Weights of a small image classifier: held-out accuracy 48%.
Rows from block 5, named by matrix and row number. Rows with one number belong to one neuron. Each number is 128 + 24 x the weight over its row's rms, rounded and kept within 0 to 255. All counts start at 0. Numbers have three digits each. After the name is the row's rms in percent of the matrix's.
# fc1: MLP up (model.blocks.5.mlp.fc1.weight, 192x96), inputs 0-95
# fc2: MLP down (model.blocks.5.mlp.fc2.weight, 96x192, transposed), outputs 0-95
fc1.1 119:155123160134154114090098128124142120120119114146174117140109128137148086140136166142100123116129142190133097102183153070109115107148127132090125162127149129148113165142135145134133133165152140144178125162144110110103107168176157170110111120125154147126145142148111086160120122150134130157
fc2.1 099:127113106111115131176146162108126121135148171099088181112161103143126160114138111117158135152146120103114154170086126185148148155119118125136147106135139128123128112092152106108109139106095126101099128100107161143147116090082108077147131121140094112138123105123163171087154145124124114110
fc1.2 079:102128083088122133141145131133111117120123093135141156154124129113134132114154127124131119119127127147135164123109106136103184129129097141125100144094120123209112116141087085132134126151112164119134106093156162151099181116157113130144178147117163121091129111095141170162103138127095156103
fc2.2 088:117158158149126125092113146119135123116163147110143114139156164134092130126114147150192140142095133145137093099148157105131098158157167120115170134144143127127129128130140176129156132117121087166120158143090112160146082147115149158110138114158122148159120101173085117083144112141149145165
fc1.4 065:112126109120132113124104129129098102152119161138114100155131131142133160097097122150140115103132131081135112129127101132144147113105141130072101145098146077116097131092119116138116169128104103146181058119145117107144123124109140159130121173144143088052122133096152153128109119113164133150
fc2.4 064:121130143105117116107137118141138155123123079114152130107091109119114085123151113120129132173107141128105131112120115130116110168106127127165142108154114148134170088160147110129147086138129154088098192095117109143083137105158117085130134110095106155172145166113092144122144135103114141069
fc1.5 097:125164132184144163112090156139107115142140146076179122098158165121097100122128120122125110131061115088118146119117153147103135114114116118173147127115125094120157138135138072087127128118108166124122121129152128131138110122078155160115121151160087147116142115129141105168122140160111111122
fc2.5 113:136123131101113083160143137108131094119131093158095108160065111149145153144165121155128148102192146172133156116129112101148146110115162169079120126140138168122147114130146165125156127124133083134143130125129137118130143108171096084125133097151161083145109127105135149122125131102126105118
fc1.7 082:116095083129063113141089110109067117097149112109097121093122117118131118153085115122137116114131106138131116067137137144133155117114139119093122104103102115130128130116109110091131090114110119131114109117113116062121114149149089117126080121082143103100132116078109093127115145138154119127
fc2.7 100:134111130107166109131132157147092166103122126112168138099125128099072133103141094145149101133126133181136113156134125120109115155098111145146158128132108110114146139119110117122132135116179130124105156155211164155124129119169146102142133160146125092155129127167167164109120081143119112109
fc1.75 111:141108080112165110127114143133154114128124123176139143111140162165100161099118109136099089095109144100137100105135135137152140135152109108138104152158123158135080148078134113080120102107145109094118110149161127139093152136139193172131118132111145116124155105155135127125168170147098126132
fc2.75 103:140119166130102148159134130087121154132117128080125185149135100093174133149114123117134163165145149105107150161115141119125134128100153163099121097116150108113163108133116170172096157143077129143112139146097128142131109122109075074126127161137124126131122135093175120105124117127169121121
fc1.77 093:159118175129097109130128140123153127155106082112098104107143103150135127139134149118108117116123122090133120102116118073143151154103102079099122073094127101118132115120166113113125102112094105134107116092139149086111100091109126138094090093108145115085149115147120129138107156142136117067
fc2.77 091:067127096158110158097099123113101141097094180115175128138112158107122101122102149111125153121138135131151112122157120128125096092090158139132126120121094090172097153107116119133120119100102135127139137124135101131116101136131093164147161114121089162118078135103131122143133106101094171172
fc1.79 092:099106143152082106096078146129170149121134096114113146142150080136132142114104111074116132139107106140127144097124150094110132095152160130131090107126126132141151118128105094140109143097150093106117145153168114134146131124159137105145091129165150165108140150137179162160168144101144165120
fc2.79 103:136152081122160164122170121130105129127135127119182101138142209102127114123113131168125126099152130162092149151134128125131098134155147125129112118138134122112127134165156179109138113166104146153101116109118157121127109115111120165134136138093108128156120130156060092119070129116118151121
fc1.80 110:112144104124141116125124160129150140091112138145135112116138120114165145140111146127142139129127122150172114145145080140184113149114130102152157115132093167080104142149077091094187163101119185089119130098153165137112101099174134134141119118121141149113151113113147143096135090119144130111
fc2.80 098:165119121122150122191130142101109128191114140126162150147132136155100146081127149112125133131146143082099139095139182145123150118091150154112132144126175101153147110112146180128075117146111101118117135180117093139127130145104114125099140161124106097119105135129145096151131131154113105116
fc1.82 077:142150169110188084108115152183150155156113096091139108129133148116093133091119134144133113112151109110125129131116174146132143127099115114097124096152074082131135123113127138096136135128144162142166145126116155098138151106118089122141105109093172143101110138157120162100140152166149143125
fc2.82 093:120122128171147113132111107097095128138097146155118146185120123131169160140147162133120117122088201162155141130157125140137136104120124122166154110104164124156122147107119095151164128140132107114115144125162137170140101139148125104137110126120093149097145120150193130179120143132163150105
fc1.83 092:102116150126135156148102167093104115124131150128125142109138105113182116152100109153149136120124121053104117133109100125092130168127097159098122128144164148166129134133105121138119088109132125135109131098174129116105170107130145181102110154107125163098141151139114115178133069121141138124
fc2.83 097:122121112141176125119140088077127108135135090134152105168133157156091120125143142124130100128089172136150159103182169116127143099093120081144123116110096108149103126131100112128146139148089173146136125131098135137121080128175127128081144088147125149138125104172134114122120124121102159117
fc1.84 095:139113125147151097111162124134131120110097161143137159138090175152149135163121093125157172116122125154099117075073136120146144107120092145142148109108115136129130158138148166069179161098167145144117101142099102110142141122107111119122120097124135119166117090120113124136147111165147167141
fc2.84 101:105150089102097170141157102090144128102141100126154100125137112095130109129115149096130101121111147122156140176148093106105102148113153096099109132087142090139115127129126094134113081159088137126135109086156132136107101120116177146128157137110114100111149116124135109148053160115117119118
fc1.85 081:141090104104147099130109086157151123146100103101123133167086160096129110127134087105127134143148128139137155105120162164097159138130101128124085117076133108107171166107157108118141145137123134111146112125110119131087099107141086116198119102128136091112092142152100154134133132141133135162
fc2.85 081:151133126154127160096172157098095113089152140149127158115162090143127153132108137136151106098090119174146095105130108084120088088095118103191146126154125118155123121150089115109137101123141118158098155126158143137145165160133145122084128130162155156147142112094117125139119113138108107133
fc1.86 109:136118145120092119144118121143129150159090164132123119087061115128172146108146129097168174116145160163141132133126157120119133111136075132140156088119088158149104141138111137118159152120160136136121108137140111100117151119103141123119111110168143128111101119142136074170143160154177089131
fc2.86 100:117149098101159147152131120108141113096145122158163115168183154100109119132089120159093105129110117110137129113159119128149122119115192116115050144136133109099128122161147131102104127141090130146123141105135150115116150161168117137147119121135132122160153114152111132106095114115072180139
fc1.87 119:117122130141086148128091110153149122108120128133187131139162106142147122136069158145096101166109126156108088114143141138143122128158104119139162134183118120088110154115143175118147137139154090167133116109141137146135110142087159142139123102122163173089141132129096079121158121105109130109
fc2.87 095:142120135107141148108149141142095126182139116120093128143116164111121136156159099067182153079151118106170147125127120123110097093102106157125105121102106153176161094147111105134151107099130156122148146131104131108129121143163087151119147124166108126146106107102126174155119139156116123149
fc1.166 084:125122155139116148120175131145136102084162117113087089108129139166121138095156104072129101143095117124128111131169112122147092134120119094144144177103086103109109147104099129133131086086130155117142132140123150163115078174137146114103146128128126108079084085122132128129135116140136107132
fc2.166 085:148144120116164120130067088149094162162107102157151154112146124139122124138123146186163114163132169148148113101104119138109158158148133143154123122158178160137134109163135094107145167142133082133121122118091115122139154114139125173118150142119151154174138154153131126122151120171155122120
fc1.167 109:093130085128108176130122167130148142100142121138108140085104117151121128123129116141134121108123129132143148112100079120131127137131125119108142070128152110085128190120141153142128142151109097154110147133145168145195139139091113076097135132165179150095135135069120127128140114110137135125
fc2.167 098:148118169141116074127125089079153105117125117124124133165137114119116140112137108130111126148112125134103090145144132129117107100131138115124143156145114151179114090101117104118073096116152166120148109141113103090067146112159171183132130127096075113147123130165136117118119154154132090129
fc1.168 101:167078102136108128110159100140145104126148125101113109125117102111098111137113097148105066134138130150102121112128134105110131094155132149141155155130144099121136139176167101139121146163148104143164127162139133100132111149124139100170090138096144115128162166188111132155104167107154162125
fc2.168 101:119157141127132112122134125119149122147100174133142115112126191104107114120113144117161136143106120102151146072168128115110140145105146088139090128120109176164133074117103161076123111115103140096102142110123137149121157122086106134100158106103138131175105096133092142086114116151102110125
fc1.169 104:095119126132118142113093136123155099119114180118148126135102160107114136132162126135084106107134118121109142141136121116166127130086158120131126108137141107155149090143123155146144102135189159088128118108143148140172141119144150165132108087136130109146158143066112097175102192111127130094
fc2.169 128:175126116128170109147131128130129166143138129126100125140126155157150119133099137142127138131133118132136121116117146139097143156131058125109142189168126193080103150127128106100127127126078114154137093135124102114117143096109129088128133164117143150135144140189147092092161097158142114150
fc1.170 103:087089113170168144121107104156160123089135130118106160107081109096141165117126121128145165183170155119108139106134147082109121153107135153147147132142142127107135118117133170122111128103135114186086115157120152128125100112173147090169141126127132124159152106110140119138117102121090117117
fc2.170 106:131156127115104123100136140098114119138096135122133116169195131146112094093147134111091099145115146152139150131130095191127147135125117104136125133096103129139108133132107101142130131135135143078191102049120137151132122162100114159121114134115124149084103141104104119126132150108140180146
fc1.172 108:140128168147123155096129119117105132107130126086146136080130099151145088149146122131152153146167150133134161105130091100077110110098141129114117104097102104131154128139115165175162134161141139138147149136118081131129125115083122064098114097162131120087146091112110093112139126099121146126
fc2.172 089:119114071124078124161146156106156139126087100162125166115117142109123197121121105127132131140079122120132092178138151160165099129144133124112144117159193129135121136116171101083092112117115137128101135147133147158133151117158142157141149152125122113140117119133139146099122169150149109128
fc1.174 091:094114092133135127118137132142162145125108099105102144153127154172173154145139126124163143127145113124082083071122112095143116140086091107123171107113138100120150120096130089107137108126098123136149132146105096139131099143105144155124129136044119118107138128102094114122128113133148174151
fc2.174 099:150103106061109078161136102117123165127138104136144106086135106065070138122114149121103111118115096124141119151151114120145114142133155123128085142108106126089109110147136131151146127126141122145115128117139121127110168110103133090138091104126094091106150096130129125117104168091110071124
fc1.175 124:142086087077140116077089116107174124116148133117108138127124142114139139130135118151109102047133138167132120123114146131124166127125113108162157157099107104104136140156117152104085105110122121140088152098144140121126150114129092139142162137099163157126122139163084127130148105118143081134
fc2.175 104:149147161113089139165156139155123159118138091137134134118104139149176137160165116167096183184163111127123146144115138133132139109106172158133109122184157182124137121154123101117185137133152127144152122138113145150103168123135122139121108120160128092144145148112157133130127154146101152143
fc1.176 094:080149146135082124084146121134111097152167093109148106168160084097130074139154118130115141132156133127102096159136129125133137144138137165127128135095115109143133068193114121138114137135124183163145113097138149141126126129147135149141106158119089146161135149107111178136112121119140146129
fc2.176 088:191158121134144138171124141137138156114142141142108147122146161136128162129110116103175099095088135124174147088100102132090088094114124130174130107153108148133140122092091156129155108100129083142129124139104100145122142163111099157079156110147141144100127116106118109120107153168119128129
fc1.177 138:129143128129148162177105107151091117150144113136145113108098138132167116129084129120112110107162146108148168116128101140139105133129158181114134153096083118124142119094138117110078136174155135125159104115167139160146104126144149124095187104102149145125126137155162154125098151091109106100
fc2.177 106:130095134094109117094162120103170173096131150133121138139181129125092156122167142120144152161120098162116097138096146119156144109131105091126139094136171132112109129158115140132157106076118134136108155137089114109097160143115101134177073148142130102142153119113108106149131099154141134155
fc1.178 097:144134159123130115161117115129118141137134154108146128139115140156166141133102114092081146121148159130111138100122155140133159125134132105126139107142115122147122160071109120109184111117152112112160118132137125152080120146098098192175092145175161111105097169106154136156155168119102101134
fc2.178 112:127135109114122129117127143102132113117096143141086124102143114142097135099161149163182131138091087122142142110121090168131106128117122136167116141130132141125133101142155097141060143116117133129088143087125157135154132111151134083054159122087123120131140131151082154116106096118169133111
fc1.180 112:153111070154133131135117125130125146109130166120143132140156146129104076116134108080155150169100095087155098141139087090117134102139149179143101151100069119108141125135135147155116121094148097132133084112151118142120177153162134113141135167136109100099115135103117094118139132138110121144
fc2.180 117:101107156114143109146099098080110120152123096119111118075099122105167151158134164143099097117169160127106137115120137155122123118093108079142127095164142103159107119121128096121128118130123153114119145187083122098121101108102123127139118063136119140195124128148141133135132120142145117138
fc1.181 085:119154125147122145125123130123171101069155158119149144110117107180126085106168132151096152130128075161107156130128172120136128133129146067119117133081099114092117118152167136119125126127105134122114118095135140160129085108133143128151152137156147072156139139140138157122142157121174143147
fc2.181 080:094165080103144108112123142128117112190149085148117096100104166114143164130093121109138130127101137140132129085108156134124147140130129143177154109156099144125153074114074122130116121120126132155097108156080095140119121161154114113119124156107099142160097103098104137124141145116107131097
fc1.182 118:150105137127114102102130155115121094097148151114107104104127113104079134133127085130147078136158160064145152154102154130124121114090127111139150151131128129132095092108073071157120151105127126120115125132110079100114136136136108130134095155095103118129088139142087150115135140133164087134
fc2.182 094:107109120102115132153127110157140152152110127120112139140142110144164116120111158085135183103116058183108107121120138147181111119159100123112129110117120127115145143172166165089133126108122142164157162128139156138107125124092145140144126102141129128110179105102175099126118092122097144146
fc1.183 092:143125163109138119103123128131102142140142098118183152108122172148099055135095103158158116116106081121112160142146105142118143129125076154132155142143134135152139129111146135157142122114153122081088099104117094153130145082103158148162147102099167134114084095137123130120155123134123136108
fc2.183 079:138139090120104135161143186119149095107095137137073114141172100123184149100137145145103136137114157148101110136120111113144091137120197089132087104109127115160135139122116116111132129143098141150158144133141124092092143164144107148113096122146107163122131177100103136128122155121106151121
fc1.184 093:116113104125114114114152082117159101098140156071106097154129143146096128111111091111126110121107113096097108144147117142113140109125103093122104122090158047148108146114158123125154102088075132139125127131118122113108106137134112116123099147144090082087159107102108118092137115115117145141
fc2.184 095:117136119117107141137105145077138190138130113129123159097127147117090124150132145107113156132134128137154149083109102130159124128115150156103159125118126152137131099130100099095065145165177129102154147107126114142131120091138143129122160107111195138154119104173150140159104167107131119089
fc1.185 106:095098112122150128137148138126153129125125175117082132125161160132169139146158139118118141096124132104111103128141076138153131155139162132086128122109162113132152148136106138131130125088106107109155119135136135102135120161145128120101108170128161150156195140134186098162126088097143075158
fc2.185 099:141136146114086118119117139125075127130114085169179143110129139100134154130111120149142115154131108152148132149102175114122120082151148167169124122176133171148096121133119105127157158158138144193125142095118139162163146130129109129149114095147128114093101115129091156120134157129123175118
fc1.186 093:093094124139136140139100124157129128137092134111099120098117144134117177109090133109099112073081117106133113121103122135167132109113109122123085103139124156134114113109161064139109141123096104110102152141167116116131140132170173132105090095066128115121142100127162106123155136108098121155
fc2.186 095:129176099097091120111149136120104140124135108113159147121132113111139109138128126117163092163156113084092107156129130095091111116104128134134155121126136107128114110106098179102154130161126154138125109163089083111134110127108093084139176131179139147098113138096133131128126135187175135118