From a checkpoint of a small image classifier: activation silu.
Rows from block 9, named by matrix and row number. Rows with one number belong to one neuron. Each number is 128 + 32 x the weight over its row's rms, rounded and kept within 0 to 255. All counts start at 0. After the name is the row's rms in percent of the matrix's.
# fc1: MLP up (model.blocks.9.mlp.fc1.weight, 192x96), inputs 0-95
# fc2: MLP down (model.blocks.9.mlp.fc2.weight, 96x192, transposed), outputs 0-95
fc1.136 109 [133  86 163 139 155 111 123 128 120 149 110 122  83 153  86 116 116 122  69 135 109 157 155 145 108 178 117 143  98  89 132 178 128  81 148 166 169 130 124  89 116 153 147 113  81 133 101 132 134 119 152 113 141 131 158 109 146 109 137 132 124 107 207  79 118 100 137  89 172 101  84 150 165  71 132 166  98 161  90  76 131 115 166  84 151 122 223 130 165 172  92 185 161 159 172 205]
fc1.137 068 [146  63 162 153 107 126 161 161  86 165 120 158 117 170 155 151 164 163 100 148 129 149 176 116 104 231 109 141 126 107 174 147 172 110 125 132 185 147 109 105 145 118 143  27 117  96 143 124  84 142 146 120  75 148 156 131 130 167 122 200 137 111 110 119 121 133 114 175 113 118 113  78 100 167 115 144 136 160 120 162 151 169  87 126 164  69 159 120 119 102 199 109  95 141 145 122]
fc1.138 106 [142  93 141  70  81 136  90 135 177 166 116 157 172 114  96 126 133 140 150  60 179  88  47 164 170 153  71 124  77 138 160 152  98  95 108  72 150 134 157 107 192 162 122  55 143  89 134 134 136 171 122 108 151 160 120 110 113 142  67 135 138 157 145 122 128 133 149 116 137 155 106  85 148  97 138 195 121  63 118 142 153 113 110 122  96 110 148 144 113  73 114 110  89 130  85 115]
fc1.139 116 [ 99 110 206 135 147 177 137 168 144 105 136 170 105  96  73 172 133 124  93  94  91 164 119 150 170 126 130 102 113 118 160 103 187  59  85 120 131 119 118 134 164 128 151  75 152 157 147 113 113  39 110 102 112 148 158 179  79 121 103 151 114 141 147 173 154 179 150 121 102 143 150 104 102 155 157 121 140 175 200  93 170  71  90 135 158 122 121 155 127 131 149 138 116 128 193 100]
fc1.140 070 [109 168 119 141 149 117 164 136  62 181 149 137 192  80  93 100 106 126 126 181 144 146 135  88 101 161 119 106 141 130 186 104  63 115 136 143 177 155 146 129 114 121  99 177 148 101 109 158 137 136 178 126 149 119 187 135 139 119 109 137 119 156 165 174 107 134 159 142 217 139 105 161 177 153 160 117 151 157 170 135  81 157 154 139 192 129 177 147 143 182  69  74  93 130 150 114]
fc1.141 080 [ 98 128 147 204 120 145 162  96 140 134 114 132  64 171 157 132 148 151 137 153 151 149 170 130 128 126  88 121 154  95 159 165 142 102 137 119 170 102 145 144  54 141 194 108 143 106 125 137 131 185  80  97  96 138  76  90  91 169 130 143 190 143  91 147 116 116 111 121 108  61 114 174 108 105 131 142  81 117 177 113 107 150 111 139 127  94 169 165 116  66 136 122 103 162  29 120]
fc1.142 111 [146  80 138  64 106 167 166 118 148 110  91 146 161 142  92 163  76 132 125 130 123 116 119 213 152 136 142 150 109 138  96 116  73 115 185 117 122 135 129 131 166 112  62  72 147 195  99 109 109 127 137 154  68 131  66 148 154 108  91  89  97 123 169 165 174 139 151  93  79 146  90 129 149 134 107  77 115  85 118  99  88 138  80  84 166 140 143 150 161  67 128 164 135 137 117 157]
fc1.143 116 [132 129  94 133 149  89 141  90 131 137  68 130 172 134  98  78 100  77 125 124 139 109 127 172 105 127 135 120 138 183 149 145 133 193 132 155 148 147 121 117 126 140 160  55 128 126 148  63 170 122 200 144 131 139 125 185 166 152  58 159 139 105 179 118  92 103 131 131 120 107  86 150 143 129  72 224 173 159 104 144 109 167 144  79 132 121  96  79 148 130 100 151 148 160  74 118]
fc1.144 114 [147 117 210 152  81 105 104 115 164 236  87 121  96 115 104 134 143 161  97 135 138 141 165 100 160 175 145 185  81 118 108 143 134 122  76 102 151 213 143 128 105 166 147  90 127  91  99 112 194 155 162 130 141 119 135 107 149  83 108 162 116 126 149 125 104 115  99 133 107 158 148 137 104 115 178 148 151 107 124 117 198 135 156  99 134 127  77 164 146 117 142  90 160 134 185  86]
fc1.145 106 [130  98 124 128 153 167  74 165 183 101 143 106 135  92 142 111 123 179 126 122  77 113 220 159 106 112 157 123  89  94 129 140 190 209 132 148 129 131 155 158 140 123 184  91 131 129 100 150 152 149 142 131 166 136 118  76 149 115 120 132 120 135 134 106 148  77 110 124 162 195 190 167 140 183 127 132 150 160 112 119 158  87  74  68  91 153 173 136 118  85 125 185 147  95 130  97]
fc1.146 091 [102 109 120  89  94 143 124 145 105 118 163 111 127 156 124 158 103 181 131  95 119 122 147 120 170 140 107  63 139 132 128 126  66 146 118 128  69 193 106  95  76 133 162 130 136 128 122  95 131 107 140  97  96 124 144 131  94  82  67 147 129  79 186 134 172 117 122  91 164 146 127 127  95 172  94  98 133  68 146 116 104 184 182 193  89  95 142 181 186 178 140  99 175 129  87 176]
fc1.147 121 [140 160 133  74  87 184 122 148 119 149  63 175 102 161 146 125 116 135 147 125 122 148 106 177 150 119 149 148 154 127  96 146 154 113 180 159 170 124 139 178 102 128 142 108 142 145  92  95  72 124 106 203 120 117 104 148 151 143 101  38 148 129 141 136 153 142 122  91 194 154  67 119  65 140 137 103 116 128 158 113 120 130 129 128 142 137  63 105  52 130 155  95 104 192  81 172]
fc1.148 113 [123 163  79 128 129 175 152 103 139 133 132  85  73 100 156 147 176 146 115 148 161  86 130 147 107  78 136 148 120 114  92 138 115 110 124 153 148 121 102 153 145  78  88 100 161 104 103  95 184 138 125 152 172 155 119 101  77  93 126 164 150  88 164  81 177 156 139  73  85 140 152 167 123 207  86 108 154 108 174 140 121 162 160  42  78  95 113  94 158 155 153 144 140 130 188 137]
fc1.149 122 [131 124 111  99 146 167  84 107 176 160 145 146 133 137 125 159  95 127 109 118  89 139  79  96 152 156 152 135 134 140 187 215 114 172 141 113 114 170  92 111 165 183 174 103 178  67  90 118 185  98 147 152 161 113 122 114  88  96 136 144 179 135 131  90  92 140 126  85 130 118 176  87 174 173 144  88 146 154 173 136 151 152 140 130  94 159 163 125 117 165 170  92  75 108  73  91]
fc1.150 123 [165  63 180 140 132 140 192  99  94 145 133 109 134 172  91  95 152 114 133 115 138 117 119 141 167  63 106 112  52 169  88 125 121  86 178 151  93 139 122  91  97 147 171 124 163 113 119 130 170 129 110 168 118  96 185  94  66  90  94 139 125 114 156  93  55 155 134 107  75 161 119  90 137  98 117  96  89 155 121 145 112 147 163 111 172 126 132  80 108 122 148 161 146 141  95  60]
fc1.151 065 [ 89  86 144 144 149 145 127 146 137 131  77 122 176  93 111 123 115 148 165 144  85  61 102  99 149 138 145 134 118  67 154 128 104  61 130 107 128 136 144 146 106 111 192 148 125 124  64 158 174 228 168 162 138 118 142 143 125  90  93  84 149 138 107 154 174 111 120 140 143 124 192 154 145  93 134 188  75 168 141 129 160 132 183 149 154 150 137 156 140 116 177  60  91 105 114 132]
fc1.152 120 [119 150  83 147 141 189  94 188 143 200 128 148 116 116 139 119 187 128  84 155  99 154 143 157 227  81 105 135 131 192 126 134 124 131 159  74 160  88 132 125 162 140 175 117 149  85 140 108 119 133  96 200  93 123 149 102 106  97  67  92 150 131  93 117 105 152 125 129 134  99  86 122 121  98 114 121 129 198 166 135 105 136  89 127 159 135 125 145 178 142 204 157 142 138 133 102]
fc2.136 111 [114 160  73 109  86 144 143 132 113 106 128 133 169 103 134 132 161 118 131  97 137  93 123 115 116 111 143 110 143 164 118  81 115 131  99 135  76  76  92 178  98  86  75 133 182  96 119 131 120  95 172 122 148 132 113 126  96 175 103 174 166 137  92 167 142  97 137 148 102 116 170 134 103 178 105  75 152  70 189 144  69 142 133 123 127 130  48 166 111  96 174  52 135 124  93  55]
fc2.137 063 [169 162 103  94 153 141  41 124 141 108 146 150 171 105 126 120  96 117 137 141 142  86  96 101 126  57 134 122 199 139  93  87  59 158 118 109  92 124 121 182 143 144 125 224 173 132 122 119 166 135 114 172 168 133  93 117 146  81 144 122 116 139 147 177 170 100 185  71 173 140 151 153 133 133 133 102 160  59 145  93  96 113 150 119 107 187 112 136 136 164 116 116 143 122 129 127]
fc2.138 120 [ 81 129 116 164 161 138 133 116  87 117 162  56  87 168 122  93  70 148  89 189  58 116 180  86 129 127 113 104 161  98 101 130 157 137 113 158 133 112  72  98  88 124 108 183 122 188 133 120  89 140 117 113 112 108 106 153  88  87 145 115  61  85 107 100  71 129 131 129 170  89 109 141  87 151 159 124 125 204  99 165  93 130 117 110 141 139 117 137 122 128 100 102 167 196 151 128]
fc2.139 104 [164 116  81 114 112 103 104 135 105 169 130 119 139 139 208 111 144 119 184 130 143 108 120 102 107 122 138 156 136 160 127 163  76 205 145 121  93 136 120 126 124  93  95 175 103  88 105 142 133 219 197 134  95 118 100  61 164 127 182  92 162 103 131 135  99  88 113 164 125 115 120 103 168 122  53 139 137  60  71 171  98 163 133 112  96 136 133 105 142 154 123 108 120  97  88 149]
fc2.140 053 [149 144 179 139 146 141 134 133 182 122 121 147  99 219 180 169 152 122  89  99 104  99 130 137 155  72 129 128 113  95  74 155 187 149  75 105  75 111 154  62 145 137 147  88 108 166 143 105 156  98  72 132 117 155  95 130 123 140 180 138 165 143 130 104 128 129 131 127  78 103  94  93  99  66 141 147 130 154 105 110 182 167 101 133  56 142 147 145 129 107 195 138 146 172  98 129]
fc2.141 075 [168 130 107  63 135 119  86 153  88 124 156 132 172 103  83 129  97 120 140 102 114 104 102 133 129 117 173 131 111 148  99  89 117 156 130 151  84 163 112 131 211 125  73 111 123 137 127 110 139  50 199 170 210 102 183 169 172 105 119 127  88 123 156 133 185 145 137 121 161 186 138  90 138 172 145 113 177 132  89 125 133 124 150 131 135 154  81 108 152 163 123 102 158  89 185 133]
fc2.142 108 [ 92 229 142 140 138  99 149  85 140 103 124  88  86 130 152 195 102 154 191  94 143  94 132  74 137 130 149 168 130 144 106 163 171 159 111 125 117  94 180 148 122 197 137 159 113 110 171  75 120 152 132  97  45 144 159 137 121 116 150 112  84 174 117 103 105 128 160 141 101  96 108 112  80  65 112 145 124 146 147 143 183 121 136 177 112  97 125 128  84 157  98 167 110 100 136 137]
fc2.143 103 [128 109 133 104 114  91  69 117 123 174 138 157 173  94 179 111 144 128 157 127  90 157 159 101 206 158 112 141  77  97 177 172 150 104 118 134 103 146  88 140 142 160 168 164 139 127 164 185  99 169 118  95  97  73 182  67 128 123 136 162 120 202 134 125 113 154 201 134  73 152 126 154 110 137 166 126  92  75 158 130 123  99 117 157 129 122 160 117 120 110  74  68 113 132 133 158]
fc2.144 101 [141 102  65 113 195 150 158 112  96  55 184 147 162 175 140 100 111  74 153 161  99 139  94 135  61 102 100  98 171 165 176 123 162 168 196 120  76  85 125 126  99  60 106 158 127  77 143 150 119 100 131 126 157 126 157 172 116 175 131 122 160 130  94 100 155 116 140  97 115 112 128 137 179 158  81  91 143 120 129 164  67 127  87 160 126 153 164 105 105 125 115 132 120 118 134 157]
fc2.145 125 [102 120 152  83 175 146 122 111 121 147 135 181  81 180 138 139 194 132 130 146 146 103 126  97  59 105 107 167 104 120 135 105  79 132 149 154 120 132 137 101 108 153 152  93 117  77 117  77 145  81 104 159 175 136  87 162 126 182  63 120 125 141 146 159 116 157  59 102 135 112 105 120 131  79 150 111  78 195  83 105 115 149 163 112 172 104 122 172 119  75 160 154  78 142  61 133]
fc2.146 077 [138 157 147 168 148  97 155 116 153 159 102 141  92 109 115 108 169  88 120 172 170 102 132 136  95  84 157 178  81 112 113 110 183  95 125 129 172  36 152 141 170 106  95 118 131 133 120 166  89 130 133 156 143 137 114 124 161 150 188 123 131 149 115 156 114 143 141 154  80  84 119 118 140  66 148 138 115 195  91 118 124  85  75  83 146 145 109  78 108  49  95 170  90 119 151  72]
fc2.147 109 [146 161 148 154 152  96 138 108 129 135 161  91 131  86 123 166  95  94 140  94 132 151 153 119 122 116  81 112  82 133 137 153  64 182  72 140 107 155 131 106 146 189  92 157 122 155 171 136 197 117 206 123  81 125 160  81 104 119 172 136 111  83  70 124 108 156 166 131  65 132 130 107 135 132  84 155 136 124  76  99 124 126 146 148 165  94 173 122 143 123  89 170 167  48 111  88]
fc2.148 100 [154 117 176  83 132 134 106 196 142 137  82 178 161 170 176  72 144 181  96 127  71 147 177 110 165 123  85 110 105  97 144 143 100  83 174 159 165 114 144 134 103 155 120 154 159  89 138 107 108 134 124  73 183 105 120 103 141 113 128  86  91 181 122 141  83 108 122 153 106 175  73 128 119 103 150 177  94 168  93 133 160 144 158 141 160 102  87 119 133 100 103  94 111 102  73 182]
fc2.149 114 [145 135 101  94 132 131 124  94 166 104 146 155 146 117 140 106 134 127 113  83  77 196 117 125  60 149 173 178 134 104 129 144 146  89 155 153 103 165 135 107 119  80 188  81  58 125 110 133 135 111  89 119  83 105 140 110 180 140 139 115 174 125 161 109 200 187 119 122  96  93 154 108 121 186  97  99 168 169 131 108  91 143 110  95 164 111 124  59 156 135 159  74 145 189 151 142]
fc2.150 128 [ 82 146 148 147 214 127 100 108 130 185 117 111  86 104 130 128 134 156 165 145 136 119 140 114  93 177 120 106 190 125  95 138 134 121  71  64 175 130  97 127 120  92 149  85 107  75 131  93 151 104  95 124 147 165 100 177 121 147 150 107 152  91  76 126 170  84  64 125 152 121 119 137 137  65 164 124  92  63 127  98 116  63 164 126  83 167 101 139 120 157 153 164  96 146 151 162]
fc2.151 070 [155 131 114 122 100 125 127 150 124  97 185 170  82 183 140  83 158 115  70 110 177 205 150 166 121  86  96 101 111 172 137 113 115 189 144 168  96 133 120 105 154 126  90  91 134  99 146 120 108  42 125  77 177 116 112  86 115 158 159 160 107 110 169  90 102 134  93 104 104 133  58 120 107 185 107  93 175 136 124 140  89 153  88 117  89 115 122  92 138 105 104 150 153 169 134 154]
fc2.152 120 [155 125 205 105  81 158 111 182  82 158 101 145 127 161 100 110 116 176 102 130 110 129  91 172 147 153 102  80 187 167 149 101 128 141  90 103 158 214 111  89 138  79  90 105 164 122 130 124 147 149 134 118 190 137 131 112 174 100 165 137 137  91 152 112 125 104 125 130 128 150 127 138 134 113 120 108  99  59 116 141 187 198 191 101 177 111  98 101 171 123 108  64 120 126 130 135]